From a checkpoint of a small image VAE: encoder norm groupnorm, 203450 training examples.
Rows from block 8 of the encoder, named by matrix and row number. Rows with one number belong to one channel. Each number is 500 + 25 x the weight over its row's rms, rounded and kept within 0 to 999. All counts start at 0. Numbers have three digits each. After the name is the row's rms in percent of the matrix's.
# convs0: first 3x3 conv (encoder.blocks.8.convs.0.weight, 208x208x3x3), inputs 168-174, a 3x3 kernel for each
# convs1: second 3x3 conv (encoder.blocks.8.convs.1.weight, 208x208x3x3, transposed), outputs 168-174, a 3x3 kernel for each
convs0.24 082:501501502500502501500501500485494512465486534489507519502503508501503501502497499470498481411467486431480477500500499500500501501501499500501501499500499501499501499501503501500501501499501
convs0.25 081:501501500502501500501500499485503530462496522498509520499501507501504501500497496479501487428473483461469478501499499499500499501501501500500499501500500501501499501500502500500500500500500
convs0.26 183:500496500501512496500500500487486490492499552486483490501499503494504505501502502554540531461504621505488558500500500500499500500500500499500500500501500500500500501500501500502504500500500
convs0.27 056:499502498500501499499500499518500471510496481510511490499501500499500501500502499496540466489528452518546495501499499500500500500498501502499499501501500498499498499501498499501500498501500
convs0.28 095:501500501501501500499500500503511533482504542500516528501502506501505501499500498491512501437481497453490497500500499501499501501500501500499500500500500499500500501499501501502501499501501
convs0.29 091:501499499500502499500500498471473472508519477506554511500495500501507500501499500465430480475473460497591508500500500499501499500500500500499501499500500500500501500499499501503501500500499
convs0.30 060:500500498499501502501501499483492485513500495504510503499499501500500499500502501483540469502519461524571503501499501498500499499499499498498499501498499501501501500500500499500501499499500
convs0.31 108:501501501501501500499501500463437532447476496455518483495499504496501499503501499496492468402525430455554455501499500501500501499501499499500500500500501499500500499500501498502501500501501
convs0.32 159:499502500500500501502515504492531479477518476508487477501500500501497500501509501449535534490494506517471505500500500500501500500500500500500500500500500500501500500500500501500501500504500
convs0.33 052:502501500500502501499500498501508498498507502490500494499499500500498498498502500447425433448422411484455457500500499500499501501502501499500499500499502500500499499500500500499500500500500
convs0.34 077:499500502501500500501499500478472497463465501493489496501502505499501502500499499471468453425455468457487481499499499500501499501501499500499500501499500501501501499501501499499501500499502
convs0.35 159:500501500500501500500499500496482499467481501514496485500502507494500499502497499509475542456508492521581457500500500500500501500500500500500500500500500500500500499501502498502500500500501
convs0.36 086:501502502501503501500501501497515531483503540511530524502500509502504501500500495467495485437485495468492482501500500500500500499501500499500501500499500500500499501499502501501502499501500
convs0.37 065:500500499501501501500501500484488485513480509494499495500498501501500498501501501431502441500464458502572510500499499499500499499500498501501501501500501501500498501498501499499499500498500
convs0.38 082:501500502500502501499501500466478506428453527462504505499501506495501500500498497465487448381435463449532470500501500501501499500501499499501500500500500500499500499498501499499502499500499
convs0.39 079:499500501499500501499501503542546523545543512522520497499499494498496495491494498509499499510497473522482456499499499500500499501500499501501499501501500499501500500500497499499497498499498
convs0.40 093:499499500500500499499500500466439483480498484500551508499494499501508501500499500477403491472418475492607511501500499500499499500501501500500499499500501499500499500498500500502500500499501
convs0.41 060:501499501499502499501500499515498472520483476521527486502503499499503501501500500512540469496544446519538494499500501499499500501499501501501501498499500500499499500501500499500500499502500
convs0.42 073:500502501500501502499501500475480497462467511489498496501503508500502502500499500475488475422465468453497489500499501499499501501499499501500500500501499501500499501499501501500501498499502
convs0.43 048:500500499499502499500501501486466492493481509487499488502500499500498501499501501470450446475406444507521483499501500500502498500498499501498500498499501499501498500498500501499501502499501
convs0.44 139:499502502501501501500501501522498522519534502552513502498501502508500502497502498542520546526563574558457491500500500500501500500500500500500500500500500500500500500500500501500499499500500
convs0.45 151:501503502501502503501503497508507503561503449504484542500497498499493501496502502505514445549472437466430483500500500500500500499500500500500501500501500500500500500499500499498501499501500
convs0.46 120:501503502501503502501500501486481484476465495467469471498502505495501504500502501501502496471459486461482511500500500500500500499500500500501500501500501499500500499500499500501502500500500
convs0.47 191:500503500502499505500509500479534510491509492485530488499500499501485498501498500463621497540502522468542503500500500500500500500500500500500500500500500500500500501497500500495500499502500
convs0.48 144:501501501502501502500504501524494508522494483532468508500504498506498504496503502508504486571513494556468483501500499499500500500500499501500500500500500500500500501500499502500502498501501
convs0.49 047:501500501501501500500499499490489488504498503496503493502500502502499500499502500472511453492482460518550491499499498501500498501498500499501498501501499499500500502498499500501498499498501
convs0.50 063:500499501501500501499499499479485498494495490500512504501500500498499499502500500485527495481474466508595522501501498501500500500500501499499500499500500501501501498498501498501499501501498
convs0.51 071:499501501500501501500501500495517498492505513476498490501499499501495498499501500434425441418333408471436467500500500500499501501500499500500499500499500500501500501500499499497499500499500
convs0.53 153:500501500500501499500500501498509528458470516476521484495498504501504502503497499565523515461484534535580533500501500501500500499501500501500501500500501500500500499501501501502501501500501
convs0.54 076:499498501498499499501501500542554533539549521521527512500499493501499496497497499516502526501483486515493472499500499501500501500500499499499501499499501501500499500501497500499499501499498
convs0.55 080:499500500501499499500500501499487482509478478500469466498497495497495498496501500509470486510448465531481461500499500500500501499500500500499500501500501500499500500498499498498497499499498
convs0.58 076:500499499498499499500500501532538519537527510520512499500496492500498496496498496498482500501465466520487457499499500500501500501501501501500499501501500500501500501498499500500499498498498
convs0.59 079:500498499500500500501499499541558542533536522514521510500500493499499495498497499507517517495492499514496467501500500501501499499501500499499499500499500501501499500499498500500500500498499
convs0.60 077:501501501501499499499500499481486511471487521494503511500506510502504504506504500464481480429465480448464475501501499501501500501501500499501500501500500500499499501501503500501503500502501
convs0.61 071:500502502501502500501499500478493520466495531482500516501505508502506506506504499469495485421462486425456482500499501499499499499501500501499500501501501499500501499501501501501504500501504
convs0.63 082:500498498500498500499501500545563536541550539525536516501501492501499496497498500512527514502485504526490477501501500501500499499500499499499499500501499501501500500501498501501497501500498
convs0.64 142:500501501500500500501501499457418428466434418459434453498500502497496500500502503505485481501479488502501508500501500500500499500500500501500499500501500500500500499499500499499500499500501
convs0.67 257:501501500502502502503500500497492500507466496498491495497501504495504506500503499554520522507521485529559540500500500500500500500500500500500500500500500500500500500502501499504503502502500
convs0.69 080:500500501501500500499501500452463485438453498469476491500506510501502505503502501472461475433438492456457502499499500501501501501500500501501501500501499501500500501500502500502504500501502
convs0.70 095:500500500501499499500500501490480464491459524467468443501499501498503505502498502472386422468411489490529442501499501500501501499500501500500500500499501500500500500500501499500501501501500
convs0.71 175:500501500500501501500502499501500511560480455525480506499502497505497502498502502535524502623488477562448557500500500500500500500500499500500500499500500500500500500500498501499501500502501
convs0.73 070:498498500500499499499501502536557527532553528523531508500497494500499496495497499500512513505491506530498482501501501499500500500501500499501499500499500500501501500499499499500500501499498
convs0.75 110:500501500501500499501501500472442457460433453465438444497496496495495498497498501506458488492455462507485478501499499499500499500499499499500499500500499500500501498497499498499499499500499
convs0.77 068:501502499502502500499500499467485509458475513484496504500505510501506503504501499463485486429464487445474476501501500499499500499500499500500501500501500500499499501502502501501503501500501
convs0.79 129:500500500499513496499497498465493465529451532488506477499497501502506504501500501444486471519387572481489516500499500499499501499501501500500500499500499500501500499499499501506500500500500
convs0.80 083:500499499499499499499501500538547519546546506519520507501498496500499498500498502492498491501477468514486471500500499500499500499501501500499501499500501499499499501500500500498498500500498
convs0.83 125:500501500501500500501501501441416427451428440459433447498500502498499501500500501492464475486462459500485503500501500500500500501500500500499499500499500499500501499499500499499500500500501
convs0.85 066:500501502499502500500500499465468499461474508486488495500504509500504504505503501480486486459481493474478499500500499500500500501498499501501501500502501500500502500501501500503504500502503
convs0.86 079:500499499501497499500500501536533512544531498513511494499498491499498495496500501522489489514476480514491458499500499500501500499501499500499500499500500501499501499499496499499499499499499
convs0.87 115:500500501499500500499500499461447497441423538438502497497495503496503501503498499512474490458471491500509511500500500500499500501501499499499500500501499499501500499499502499501500501500500
convs0.88 191:500500501500501500499499501493507491438511544497492507499500504501502502499498500467519510441516596494553468500500500500500501500500500500500500500500500500500500500500501501500500499498500
convs0.90 092:501500501499499498500498499494527541492519547515521545504505507505509505506504501470502513442467497456476497500499499500499501501500499501500500500499500501499500501502505503503504501503503
convs0.91 113:501501501501500500501500499441431451439422469454442460497500503497499501503501501487464475460448479493497507499500500500499500499501499500500501500501499500501500500501500498499500501500500
convs0.92 111:500499501500500499500500500486491481494483514470486462502498502499504502501497501454396459420446629481563474500499500499499500500501499500499501499500500500501500501500500501501501499499500
convs0.93 183:501501500500500501500503499483498503516504457500474506499501499498495500497502502491516475573508438522436572500500500501500500500500500500500500500500500500500500500500500499499500499500500
convs0.96 098:499499500499501501500500499471471485477467479488477460498499500499497498500499501509457469443435433546493467500500500499500500501499501501501500500500500499501500499499499500499500500501500
convs0.97 105:500500500499500500499497498515540544501522557514545554503506506504508508504503501489527512459494524464500500499500499499501501500500499500500499501500500499500501500501502502503503501502501
convs0.98 048:501501501501500501498497500491509486516520495499519497502501501502505500503502501472476483436495428480529518501501498501501500498499499502499501499500500499499499499499498498500500500500500
convs0.99 075:501499501500499499500501499465466489458473502482482497499504508499500503501502501464479478429458490450470498500500500500501499500500500501501500500500500499500499501499501501500503500501502
convs0.100 101:499499499500499499498499499512532537503540532514548534503505505507508504503502500486518510460503511466500493500499501500501500501500500500500500501500499500499500502502503502503503501501502
convs0.101 122:499500501500501500500499500521552531480529564511555530502498503506508504501500501510534532452502586468533499499500501501500500500501501501499500500500499500499500500501502502501500500499501
convs0.102 188:501499502501505499500500502489487506487465553501491497500500509502506503502498500522492561531522662506518535500500500500500500501500501500500500500500500500500500500501502502500501502499500
convs0.105 078:500499501499494498498496498473479472468475469470475466501502500504504503501503502517472521489462524524496546501499500500500501501499500500500499501501500501501499501500500499501502500501501
convs0.106 063:499499499500498499500498499482485491479484489483488487502502502502505503501502500503462536471447537506484563500499498500499500500500501500500500500500500500499499499500501500501499501499499
convs0.107 069:500501500500499500499500499444455470459459469468459466496500501500500502504502503453428500431432479498474519500499499499499500499499499500501499500499501501500499499501499499500501500501501
convs0.108 049:499501500499500500500497498478493478500509503487491499501503503501503504503504502463421498458415474463441527500498500502499500499499501500500499499501498501501501499502499501501502500500502
convs0.109 101:501500501501498500500500499450450471461468478463451470497498497499500498501500503491462524479449503524511525501500500500499499500499500500500500500499499501500501499499500499501499500500500
convs0.110 096:500499499500497498500499499448514470449458469456450477500498501502502504502504501486466524443391496465440531499501500499499501499499501501500499499500500501500500500499500501501500500499500
convs0.111 083:499501500499498498500498496465484514461490528477496517499504508504507505507502501469479512439473514453472513500499500499499501499499500500499501501501501500500501501503503502504504502500501
convs0.112 050:501500499499501501497497497489497492500511511482484493501502504503502502502503503478428529478422526485436562499501499498500498501500499500498501501500499498498501500503502501501502501502500
convs0.113 091:500500501501500500499499498481479505468477503486488503501504507504506507507503503482485507457471504468479518499501499499499499499501500500501500500500501501500500501502503502503503502502502
convs0.114 120:500501500499500500500500499469457469477460479480452473496498497498498499499501503491464517510469508535491529499500499500499500500500500499500500500500500500500500499500499499500499499500498
convs0.115 057:499499499497496495499493496458479473499499505470477477500500502504502503504503502485466524458428539479458550499501499499499500500501500499500502501499499499502500499503501500501499501502501
convs0.116 113:500499500499498499500499500524549537526554529511530520501502498504503498499501503522535549512514544529500518500500500500499500500500500500500500499500501501500500501501499501501499502501500
convs0.117 215:500500500500499500500499500498506492517512507507501495501501500500500500500500500487470466472432448475454464500500500500499500500500500500500500500500500500500500500500500500500500500500500
convs0.118 130:499498499499498498499499500466477511477477506493447490499502498496501500501501501516456505465459473536494518500500500501500500500501500501500500500499501501501500500502501500501501501501500
convs0.119 085:499500499499499500500500500460522524418494548440510535501502500501505501502503502474497558386449560427517526501501501500500501499500500499501501501499500500500500501500501500502501500500501
convs0.121 210:500500500500499499500499500502507499506507508485491493500500499501501500500500500506458493480439457475448479500500500500500500500500500500500500500500500500500500500500500500500500499500499
convs0.122 052:500499500500499499500501498463492476489510499482496494501500500503501504503501502462423513419402497466455551501501499502500501501501501499500500500500499500501499499501500502501501502502499
convs0.123 176:500499500500500500500498501508507518499534527511518510501501502506504501500499501529541637514543644517539547500501500500500500500500500500500500500500500501500500501501500502501500500499500
convs0.124 095:501500501500499500500499500507515507503513505500502503500500493501500497498500499529514551514510519543497510501501501500501500500501500501501500500500500500500501501501498499500499500501499
convs0.125 047:502501502498501498499500499469492485506527512480489505499501504503502504503504501470414522476436505467449558502502499502498501501500500499501500500500498499501499500500503502500502499500502
convs0.126 049:501498502501501498500500498493504489508513510492493496500503503501503503502504503484422519472422520466430553499502499501500501502501499501499499501500500500499502501499499500499501501503500
convs0.127 090:499500499499499499500499500523541528523536529512526522500500494501502496497501501519515553530516546530513509501500500500500500501500501501501499500501501500499499500501499501502498501501500
convs0.128 071:500500501500499499500500499465489514463496522485499514499504507503505505505505501464478513432467514455462513499499499499501500500500499499500501501501500499499499499501501500503501502501501
convs0.129 083:499498499498498500499499502514517508522533511510508503501499495501500499496499500527520537531516530538510493499500500501500501500501499500499499499500499501501499501500499501501500501499498
convs0.130 225:499500500500498499500499500507512486517520495510511484500500500500500500499500500486465468469448446480455453500500500500500500500500500500500500500500500500500500500500500500500500500500500
convs0.131 135:500499501500499499500499499475507543465500589475514537498500501503505504503496502506500580492510603501512541500500500500500501500500501500500501501500500500499501501500501502501501502498500
convs0.132 117:499497499498496500499500500531553537539576526515531527503503496506504501500501502521540556540534531529518517501500501500499501500501500500500501500500500500500500501501498503501500500500500
convs0.133 058:501498499501500499499499499483514493498521509482487509501501501504502502505502503495462544507468525476437550501501499500501501499499499499500501499499501499499500499500502501499500502500499
convs0.134 075:500501501501499499499496497457481509456483522483489511501504508503507506506502503468481506441464512462472513499501501500499499501500500499500500501501500500501500500502503502504502502501501
convs0.135 047:499500501501498499498500499467493480499516505483493500500501503504506504503502502466422511428405496462445553499501500498500499501499499502499499500500501499500498501502502500501501501500500
convs0.136 049:500500499500500499501500501478492481484500495477490490502503501502504504502503504468422521427426507460450545500500501502498500498499499499498501500500499501500501501503499502500503500502502
convs0.137 084:501500501501497499500498498461485514463494523483498515499504507503505506506504502464482511433467511451469514500501500501500499499500501500500499499500500500501500500503503502505503500501500
convs0.138 092:501499499499499500500499501516520508518518505505503504499501493500500496497500500527509532526510529537503499501500500499501500500499500501500499501499500500501500500499499500500499501500499
convs0.139 086:501499500500497499499499498478507527474509537494517527500506508504508505506504501475492511441466516449472510500500499501499501499501500499500501499499499500501501501503502502502503502502501
convs0.140 098:499499500500499499500500501517522509522526510504510503500499495503502499497499501524513541533506519540499505499501501501500500499501499499500501500499499500500500500501499502500499501501499
convs0.141 108:500500500499498497500498500474496464486512472480485469500502499503508501500502500524462502487419483510468514500499499500499499500500501500500499500500500500500499499501499499501500499499500
convs0.142 095:500497498497496498500498501523544516527541517511513509501501495502501496498500500517520533536512524538497498499500500499499501499501500499500499500499500499500500500500500502500498500501499
convs1.24 069:499502499493508498494495499494497495501506505496487496501500500503501502504507503493487499506500498514502507494497500499496501503504502496496497496499497500499499499499498499499499502502500
convs1.25 072:497498497498503499497498497495497492504516501500499494497498497496496496502501502488484491499497498510503507496495500498492499502502503491493494491494494498495497494497497495495498500501504
convs1.26 243:495492494475505475491485492478478485504460499486485474490482482481473468484466467506503502484479457479464484491495492508473508484487482475469466471491463480469468483477478470470464489479478
convs1.27 044:502481503497487496501481498500499499502497498499499502500494495501491493500496494504492485497490490501485486498503497499495497500499500500495496500495498499495498501496498498496497498497497
convs1.28 071:499503498495505497494492499495502495505516502504499497504501500502500503506505504497496499503503502512508509496497500499497502503502502498500499499500500500499499501500500501502502502503502
convs1.29 156:506484499492491492504475497488485502494484500490487502500497499497497495496493496505510499498504489493486493497493496498485495495500495498496499497494496496492496499496499496490495497494496
convs1.30 061:503487500480492493500489499493499500506493495511495502500498499497498495497497497503504499501504492499487493501500501500499500500501501501500500500496499501500499502498499498500498499499498
convs1.31 100:495500510500501482503499489488517518481557505483503500495498504496496502496496506492494510495504501499494503496497489494497503491499503496495499495496497496495500496496501496495499499497499
convs1.32 186:494513491493478495499475508510460496484498493476510486486488477490492487487494490489438480481488485477469477491471495493504494497502496484496480485481482488483492489468478487475483495489495
convs1.33 046:498493497496494497498492497505497498500502494499496498503504501503504500502500501505504502504507498502499497499502502503503502500500501498500499498502498501497499498500500501500503499500501
convs1.34 058:497498496496504493495495496496494493496496496500497496500497501497497499499502501492487495492494494503504499497497497498494502502502503496498499497498498497497499496497498496494499498499500
convs1.35 137:504492496490515484496490500478511500495535498482501499493493497493488486492488489497502493498509469489495493488505492495489505490509494496491494494492484493476489493489492491484489493492495
convs1.36 082:496497496495503497495496497494498494506509506500495495500501499497500499502504506494489496498496499512502508492496498498489498501500502493497496496499499499498499496500498498499500501503504
convs1.37 067:499495499492498475502496498492494497502503504500497501501498501498500491492494493504512500488493485490489484501499499498497501499499498500499500497499497498497495501498500497498495497497498
convs1.38 060:499502500498509495498496497496493500498520501498506495497502504499503501502505504495494503494498498508506507499497497496497502499503504495496499497497499500499498500499502498500502500503505
convs1.39 105:498495498496492498500498499490495500490493499492497501495496494494494492491490490485488492486486488489484488496497497498501497497498497490494495490494496491495497494492493493492494493492494
convs1.40 161:507489499496497494506470501493488498495469494491467506500496500495495495492490495503512501497498493493481498498498496497494497492503492498497499497500498494487495499498499495492495493489496
convs1.41 062:501484501498498497497494500497507495501490488500494501502494493500490489499491491502489481497493492500488487498503498499495499500502499500497498498496496500496497502495492497493494500496499
convs1.42 064:492497496496507496493495496497488491503501497497490494498501498496497499501500503497490498495492499511502505497498500495496501502501503494497498496497496498498498498496499498498498500501501
convs1.43 035:507495500491492495503492501490489497507508489505504502498501499502497497501497497504510501495497492497494493497498497502501503500499497501498497500498497498496499498495497497497499499499496
convs1.44 114:501499496484483514503499487493478475487442489485450474495492486492497490493495493490483492497489495500480495495493497501499484496493500495498496495498497494498495496495493497498496495495495
convs1.45 125:485508495506477498497496494516471498489480481495476472483482480489489490487491488496479495487482496501481478502474493476501481494486492477486488483480488487486487481479481486486487487489492
convs1.46 126:498494501494498490497491498497494500497485506502497504497494495493491491492493492493487494491496490498499494500506501499496508499503502494491495493494493498496498497495498491492494498498499
convs1.47 219:492508496493458500499515496497480487493502499489474470481487478475483473479480478468446479476468492460461466493479496492516488498472497482492473482462474485496470480481479479476476485476477
convs1.48 126:490514486497469503501490490494502502483483461481477474492487483490490491492495494482473508495506495496490495492470492490506474490487493491495490489482488491490491490488486491489485483486487
convs1.49 019:498487504481491493501497502497495495498501496497505496501503502497501493504499495499501504497498495496500496505500496507500505496495497497502495504495498497503502499495494495495499504495494
convs1.50 084:501496498496499495499489498497498500501496498504488504502500501499496498500496496507510502503507495500491500500499499500495498497502498500500500499497500499498499499500501499496498499497498
convs1.51 061:499495495496484496498489496509497497503499492492495491501500498501505500500499500502502499503499499500500498502502501501503500499500499501500498501501499499499499499501500501501502499501500
convs1.53 125:490474502493520488498500494469491472473498508485490494496498497497494495495492495493493492489492491503503503498507491498490499496497498495495495496498496496495495495494495497495495497497496
convs1.54 080:500499500497491497499498499491492497493495494495501500493493491490490491489489489483487489487487487487482487496491493494497491495495493494492496491493493493493495488492493489492493493493494
convs1.55 075:495494497496494493498495497484490492485486487490494498493490487488489487486487488479481485481479480479478480496496496492493495494492495495493497492491494490490494490488484489488480488487484
convs1.58 080:499497500499493498499499499491494495492490494493496501494493489491491488493490489485482486485480484485479481498495496497499497495497498495495497495495496496495496489485485491488487493491488
convs1.59 075:499498500495490496499494499490492496496499498494498500492494488491490487492492491485485487488488489486485487495493495495494496493494494495496496494495497493495497493493490494492485492492492
convs1.60 063:491493494492504496492497494496491486498487484502490492489486489493487487495493498483479484486475483498484486499499500501498500501502503496496497497498498499498499497495496497497497496498497
convs1.61 077:495498495498506496496499495501498488509505497504502495494493493491490490493494497489480488486485489500495495498496502500493505504505506493494495492495493495495495495494496495493494495494497
convs1.63 080:499497500495492497500497499487493496493494496497498499496493490492491490495491491484482487485482484486481484497496495496496496495496494496497497494495497495494497493491492491492489494492492
convs1.64 120:497508501499489500504495500512468510511458499511472495492492492492493493495496495493482506496487498499486498501490498499502497499502503486488492487485487493490489483485492480484492487489497
convs1.67 226:492490502511504473492497492475496468470528477471495484473474485481466475483471472492495485471476473489491491493499473483496516491498490468461469479480458476470467474465468471469469470470466
convs1.69 062:493497498494500495494497496497491493500487488510494490496492494492494494499498496489483489490484491495491497499494500497496501504502507494495496495495497498498496493492493493492493497497499
convs1.70 104:501491503500509492501499500490510494497488491498502497499499498497498496494495496491493490489488487493493494499501498499494503498501498498499500498499498499497498496497498498497498498498500
convs1.71 149:491500495510469506494506490504490484490460479484486479493485484493487489492487491505490489485479495503501491501478496483504476501475495481486488486473492487487486489488492488487493482484491
convs1.73 096:500495500497489494498496498484492497492494494497502498491490483486482483489483482482485486484484483492482482493491492493492490491492493484482485481485486482489489487483480487485481487483481
convs1.75 114:496495495497499494497493497485483498482460491495482504490485484485483481478474474486483496480472489477473488492492494494488494494496493478481484475485486476481485483480483484481485482481485
convs1.77 066:497497498495504497494496495503492489505495494508499497495492494491493494496499499483480491487483492499495497499498502498499502503504506496497498495498499498497497497496495496494498499496498
convs1.79 202:496490501472517489507494500498491488513487493494482490499498498495496490489489493499494496497487487490485490497499498503482496495504494500498499491502499492491497500499499494494497493492495
convs1.80 076:496498498495487496499496495479479493489485493492494498489490485492491486489487487481478485483479480482478481495495495495495494495494495495495497495496496494494494490491492493493489494492489
convs1.83 091:500498498500497495499498497503492495498486496503495501497497498495498496496499498492491499490488493495494499497500501499499502503502505497496498495495497497496496494494494493495495494496497
convs1.85 081:495498497497505496495499495498497488500499493499496488491490487487487487489490490481480485483482484496490494498498501498491502502500505483488490483490487490487487483483484483484483486485489
convs1.86 088:499496499497489496501496498487491497488486492491489500491489485489486482485484484483481487480482482479477481493493495493496492495496494491492495485489492491491494490489489486488486490487483
convs1.87 102:485488507499514489502498494494491495493503510491500505497494498495495496494495497494490500486487495498496499503503490493489502492500502494491496492496498496495497495495498495496497498497498
convs1.88 137:502491482470520503508482503487458513502494511486505484495497495495497491500497496496474520505494489504504503482496502516485493492509493491486485490497490495493491491491492492490489498496496
convs1.90 088:496499497494502497495497498504504491516529502506510495498498497498495496503504503494488493498496494512504505494491497498494502502502504493495497494496499500497501497496498499498500506503505
convs1.91 090:497499498499506495499498498495486494496482491500491499493495495494492493494497497486483496490486491497493500500501500500494505501502506491491494492490493495492494491493495490491493492492497
convs1.92 122:500490502489508498501491501497499495498495497499497501498498498496496494497496496491491492486485486488480490497498495502485502496504497498498499498498497499496496498498499495494498497496497
convs1.93 150:482514494511462496494501491519487513488505464491492471488488481486488489485487489495470497488496501495485486499475494478512486497481496486491493482473483489485486488487489489488490490490490
convs1.96 068:494483500499500488494499493497498499497502499500502499499498499495497497495496496495492503490486490491490495498501495490492500496497500496496498496496497497494497498496495496496496498498496
convs1.97 095:492499497491504497495494498486476482499498497497483485499499496497495499502504503491485493500496501514501510497490497502490499503503502492497497495501498498498499498497499499498499501501502
convs1.98 032:509500506503517500501505504494500500507486495500495503502498500500500497499501500500505495499500497500499500497496502502486497500498499497500498502507500501500501502500502501500501501499497
convs1.99 073:498503498496502495496495496502490491503489493499492490490488489491488491496497496484480490488484491495491491500496500503496502505507507493493498494496495497494497490489492491489491497496495
convs1.100 080:496502499492497500495497499502491487513519493508492490499497497499499498505506505497490493504505499521504503497498500499499499502500502498499499500500499501501501500500500500500499501501500
convs1.101 099:490489500481523508499493501486481489497486507494489495500497495499499495500498499497486492499488501507497507499500497505491496501502498498497497498499499498499497498494496498498497498498500
convs1.102 171:495480497478521499498491499464506479484458490476499482494490492491486488494491496498497498499481495506499506487511492516479497494505494479477479476493487481475486483485487484486486482485490
convs1.105 006:487503500508492474493503468509487510487487475510510494486506503494495514513513500499509509519469496503497485501493509485499509501507504499509508512492495515503490505514504516510486493518488
convs1.106 009:505487488500494494487480493505496499500492497505489507497490504491492495505504501512489497495492508493502494496502506490480496494496501503507496495487495504506498509499500491499504496498505
convs1.107 057:505506502507506497500506496501500497501502495506503500500501497497500498500500500499493499493496497502498502498497500498499501503500505498499500499499498498498500496498498496497499499500499
convs1.108 067:497503498514526504505507504501500499501500499499502501502502504502501503500500499502502504500501502499499503502500502499497499499498501500503501501502500499501499501503503501501501500500500
convs1.109 082:504506500502504498501499498497496502500491494508499502497496496497496497495497497491489502491490497493491501498494497499497499498500500496497498495497497497499499492493492493492493495493495
convs1.110 100:498516504499508503497496505501489497499491499494521505500503496499504497500500498500489493499494495500492494501490501500495502499506502501500499499501500499497499501500499500500498499500498
convs1.111 079:495498497494504496495496494499493484499494487505499491489487487489487484494491491485475485485478486499488494495497498498493501503500506494496498490494496492494496492490494488486491492487489
convs1.112 073:497498494503510502505505503502503499501500499501501502501502500503502501499498501508507507499501499501500501502499500499497499500498499500501502500503501499499502501500502499500501501499500
convs1.113 073:488495491487494488488488485489476466494475473504489486485476483480470476490490491480475486483480486503495499493491497496494499502499502488491492489492494495493496481483485488488490495492492
convs1.114 099:499499499502502498501500497491480488481461475496488495493494494490494490493491494492492499489487492487485492496494496495494496496496497492495496493496498495496496494493494494495495493494494
convs1.115 077:494496497505512502507507506509513497505501499496503508502499501499501501497495499502499502495496496500500499500497500498495498498499500500501500500503499497497499499501499499500499499498500
convs1.116 094:494502504500496495504496495491485493495499489496499494493494492493491488489490489493489494494495493492489490495489489493493490491494494495496496492494495494495496492488487495491491496494493
convs1.117 296:506499505502487501502491502519494495502491488499492494499499493500505493494493490512513499508483488503492497499496496493499492493498490491497481494506492484497479496495489495495487488488482
convs1.118 113:502500493501490481494496494487518496496546474496523489489493494489491494490488490483496505487504501490491498492493495489497502496496497482485492490489493492490494486486489482482490484480488
convs1.119 063:504512503499515503501501504498499498507505501506501501501502502502499500501502500501496500500497503509502509497494499504497500502503501500500500500500500499499500502499502500500499500501501
convs1.121 305:498492500493481493494487491511486489501486479495485486502498498498500493499498496507504500505477491507496504497492494495490491496496496497497491492501487491495486498496494494491487495493494
convs1.122 039:500504501514521506504506505503500499500503500499500499503504504503502500499498503503503507499498500501501504500497499495491501500495496502500498500502501499501502503499502500501498501498502
convs1.123 148:502479491467509511494498496475472484489464508481480491495492489494492486496486488502481502501478504506488504490498497508482484492492495494493490495496492490490492488488488487488489494493493
convs1.124 085:501498501501498501502503500495495496494499495495506501497497496493492491492487491491494498487492494489486493493492492491494493494493494492494497490495494490492494495496496494494494493493492
convs1.125 065:495500497506508504504504504503501499501502501500501499503501501501504502500501501508505509501500503501499503501498500500497499499499499500503502500500502498499500500501500501500501501501501
convs1.126 064:498501497508515504502504503503503501501502500500502500501502502502503502501501502507506509503502502501501503500500502495493498497496497501503500500504504501500501502500502500501502500502502
convs1.127 090:503502502500492500501500500482488488493488487495493496495494489495491490493490489489488494493492496491487489492489491496495491495494493489493494490492495492490494490490490490489490489487490
convs1.128 070:495501498497503496494499495506497489505495485512500486497493495489489489498493495490485493491487490501491499497498501498501501503502505496497498495497498498498497496492494496491495498495497
convs1.129 094:501499501500491500501500500491493495492490487497495498495495490491489486489485487490491498491492492491483492492492492494496493491494493485489493483490494486489496494493492490489489487487487
convs1.130 291:506495505496481497502488499497487493497490484492476487500500499495502497492496495507510500507484488500490500496497496493499496489498495496497496496502497484494490498500498499500497487493489
convs1.131 127:492486493481518498495496495463457481479451505482480498495492490489486480495492492500487499494483496502493503495498495504481493496495497493492492489493490490487486491488484490485486490486487
convs1.132 109:501505499494484499498496498480481480495488474490486485493491484491488481491485479489487492498497498491486491492485488495496486493491488491493492491491494493493492492486483494490485495491487
convs1.133 124:497496492500512498504504503508514495507507495503501502501502503501501501500499500509507509499500498500497501502499502498493499499498499501501502501504501500500501503505503500501501500499500
convs1.134 078:493496493496505496496498494503482484500493489505498491483486483481483485490490493482474490481481486496488494498496498495494498505500503491495495487495496491493495491492494487488493491490495
convs1.135 050:496503498505509501503505503501501500500503500501506503504504502503503502501500499505504506500502503499499503501500500499494500501498501501502501501505504500499501502501502500501502502502500
convs1.136 022:501505495507526507506517508503502501504505502502502497502503498506500501499498501498501503499503504500502503499499499501500499501495494498496500499497504499504502505505497501497497501505504
convs1.137 070:495499497494503497496499496498488492508492492504497497494490494492488492493495496487483490491487493499489496496496500500498501503502504497497497494496496497494497491489491492491493497495496
convs1.138 084:499501502500496499503502501494493493495494490495500497497494494494492493494490490491489494491490494491487489496491491492492495491491493494494497491491495490492495492493492494492490493491492
convs1.139 084:496499498498504499499499497506501488509509490510504493494491494491490492495496497485483490487484485500497498497496498500496502502502507493495497493493495496496496490490493489485489495495496
convs1.140 083:502502501501495501503501501491493496495489487501496498496498494494494491494490490490494498492491495494490495496493495495496493493494495491493496492493496493493495491492491491493490493491492
convs1.141 200:495496494499489496497490490509498499492491495494495492502499501499498498500496500503506501501482500502504502496494496492481490497496495500498499496500495499497498501499500497494498499496500
convs1.142 096:503501501500493499501499501488488492498495489500501499493494487489489487488489486489492495492494496495488493493491491494494492492494493484489489482489492487487493490491488489489488488489488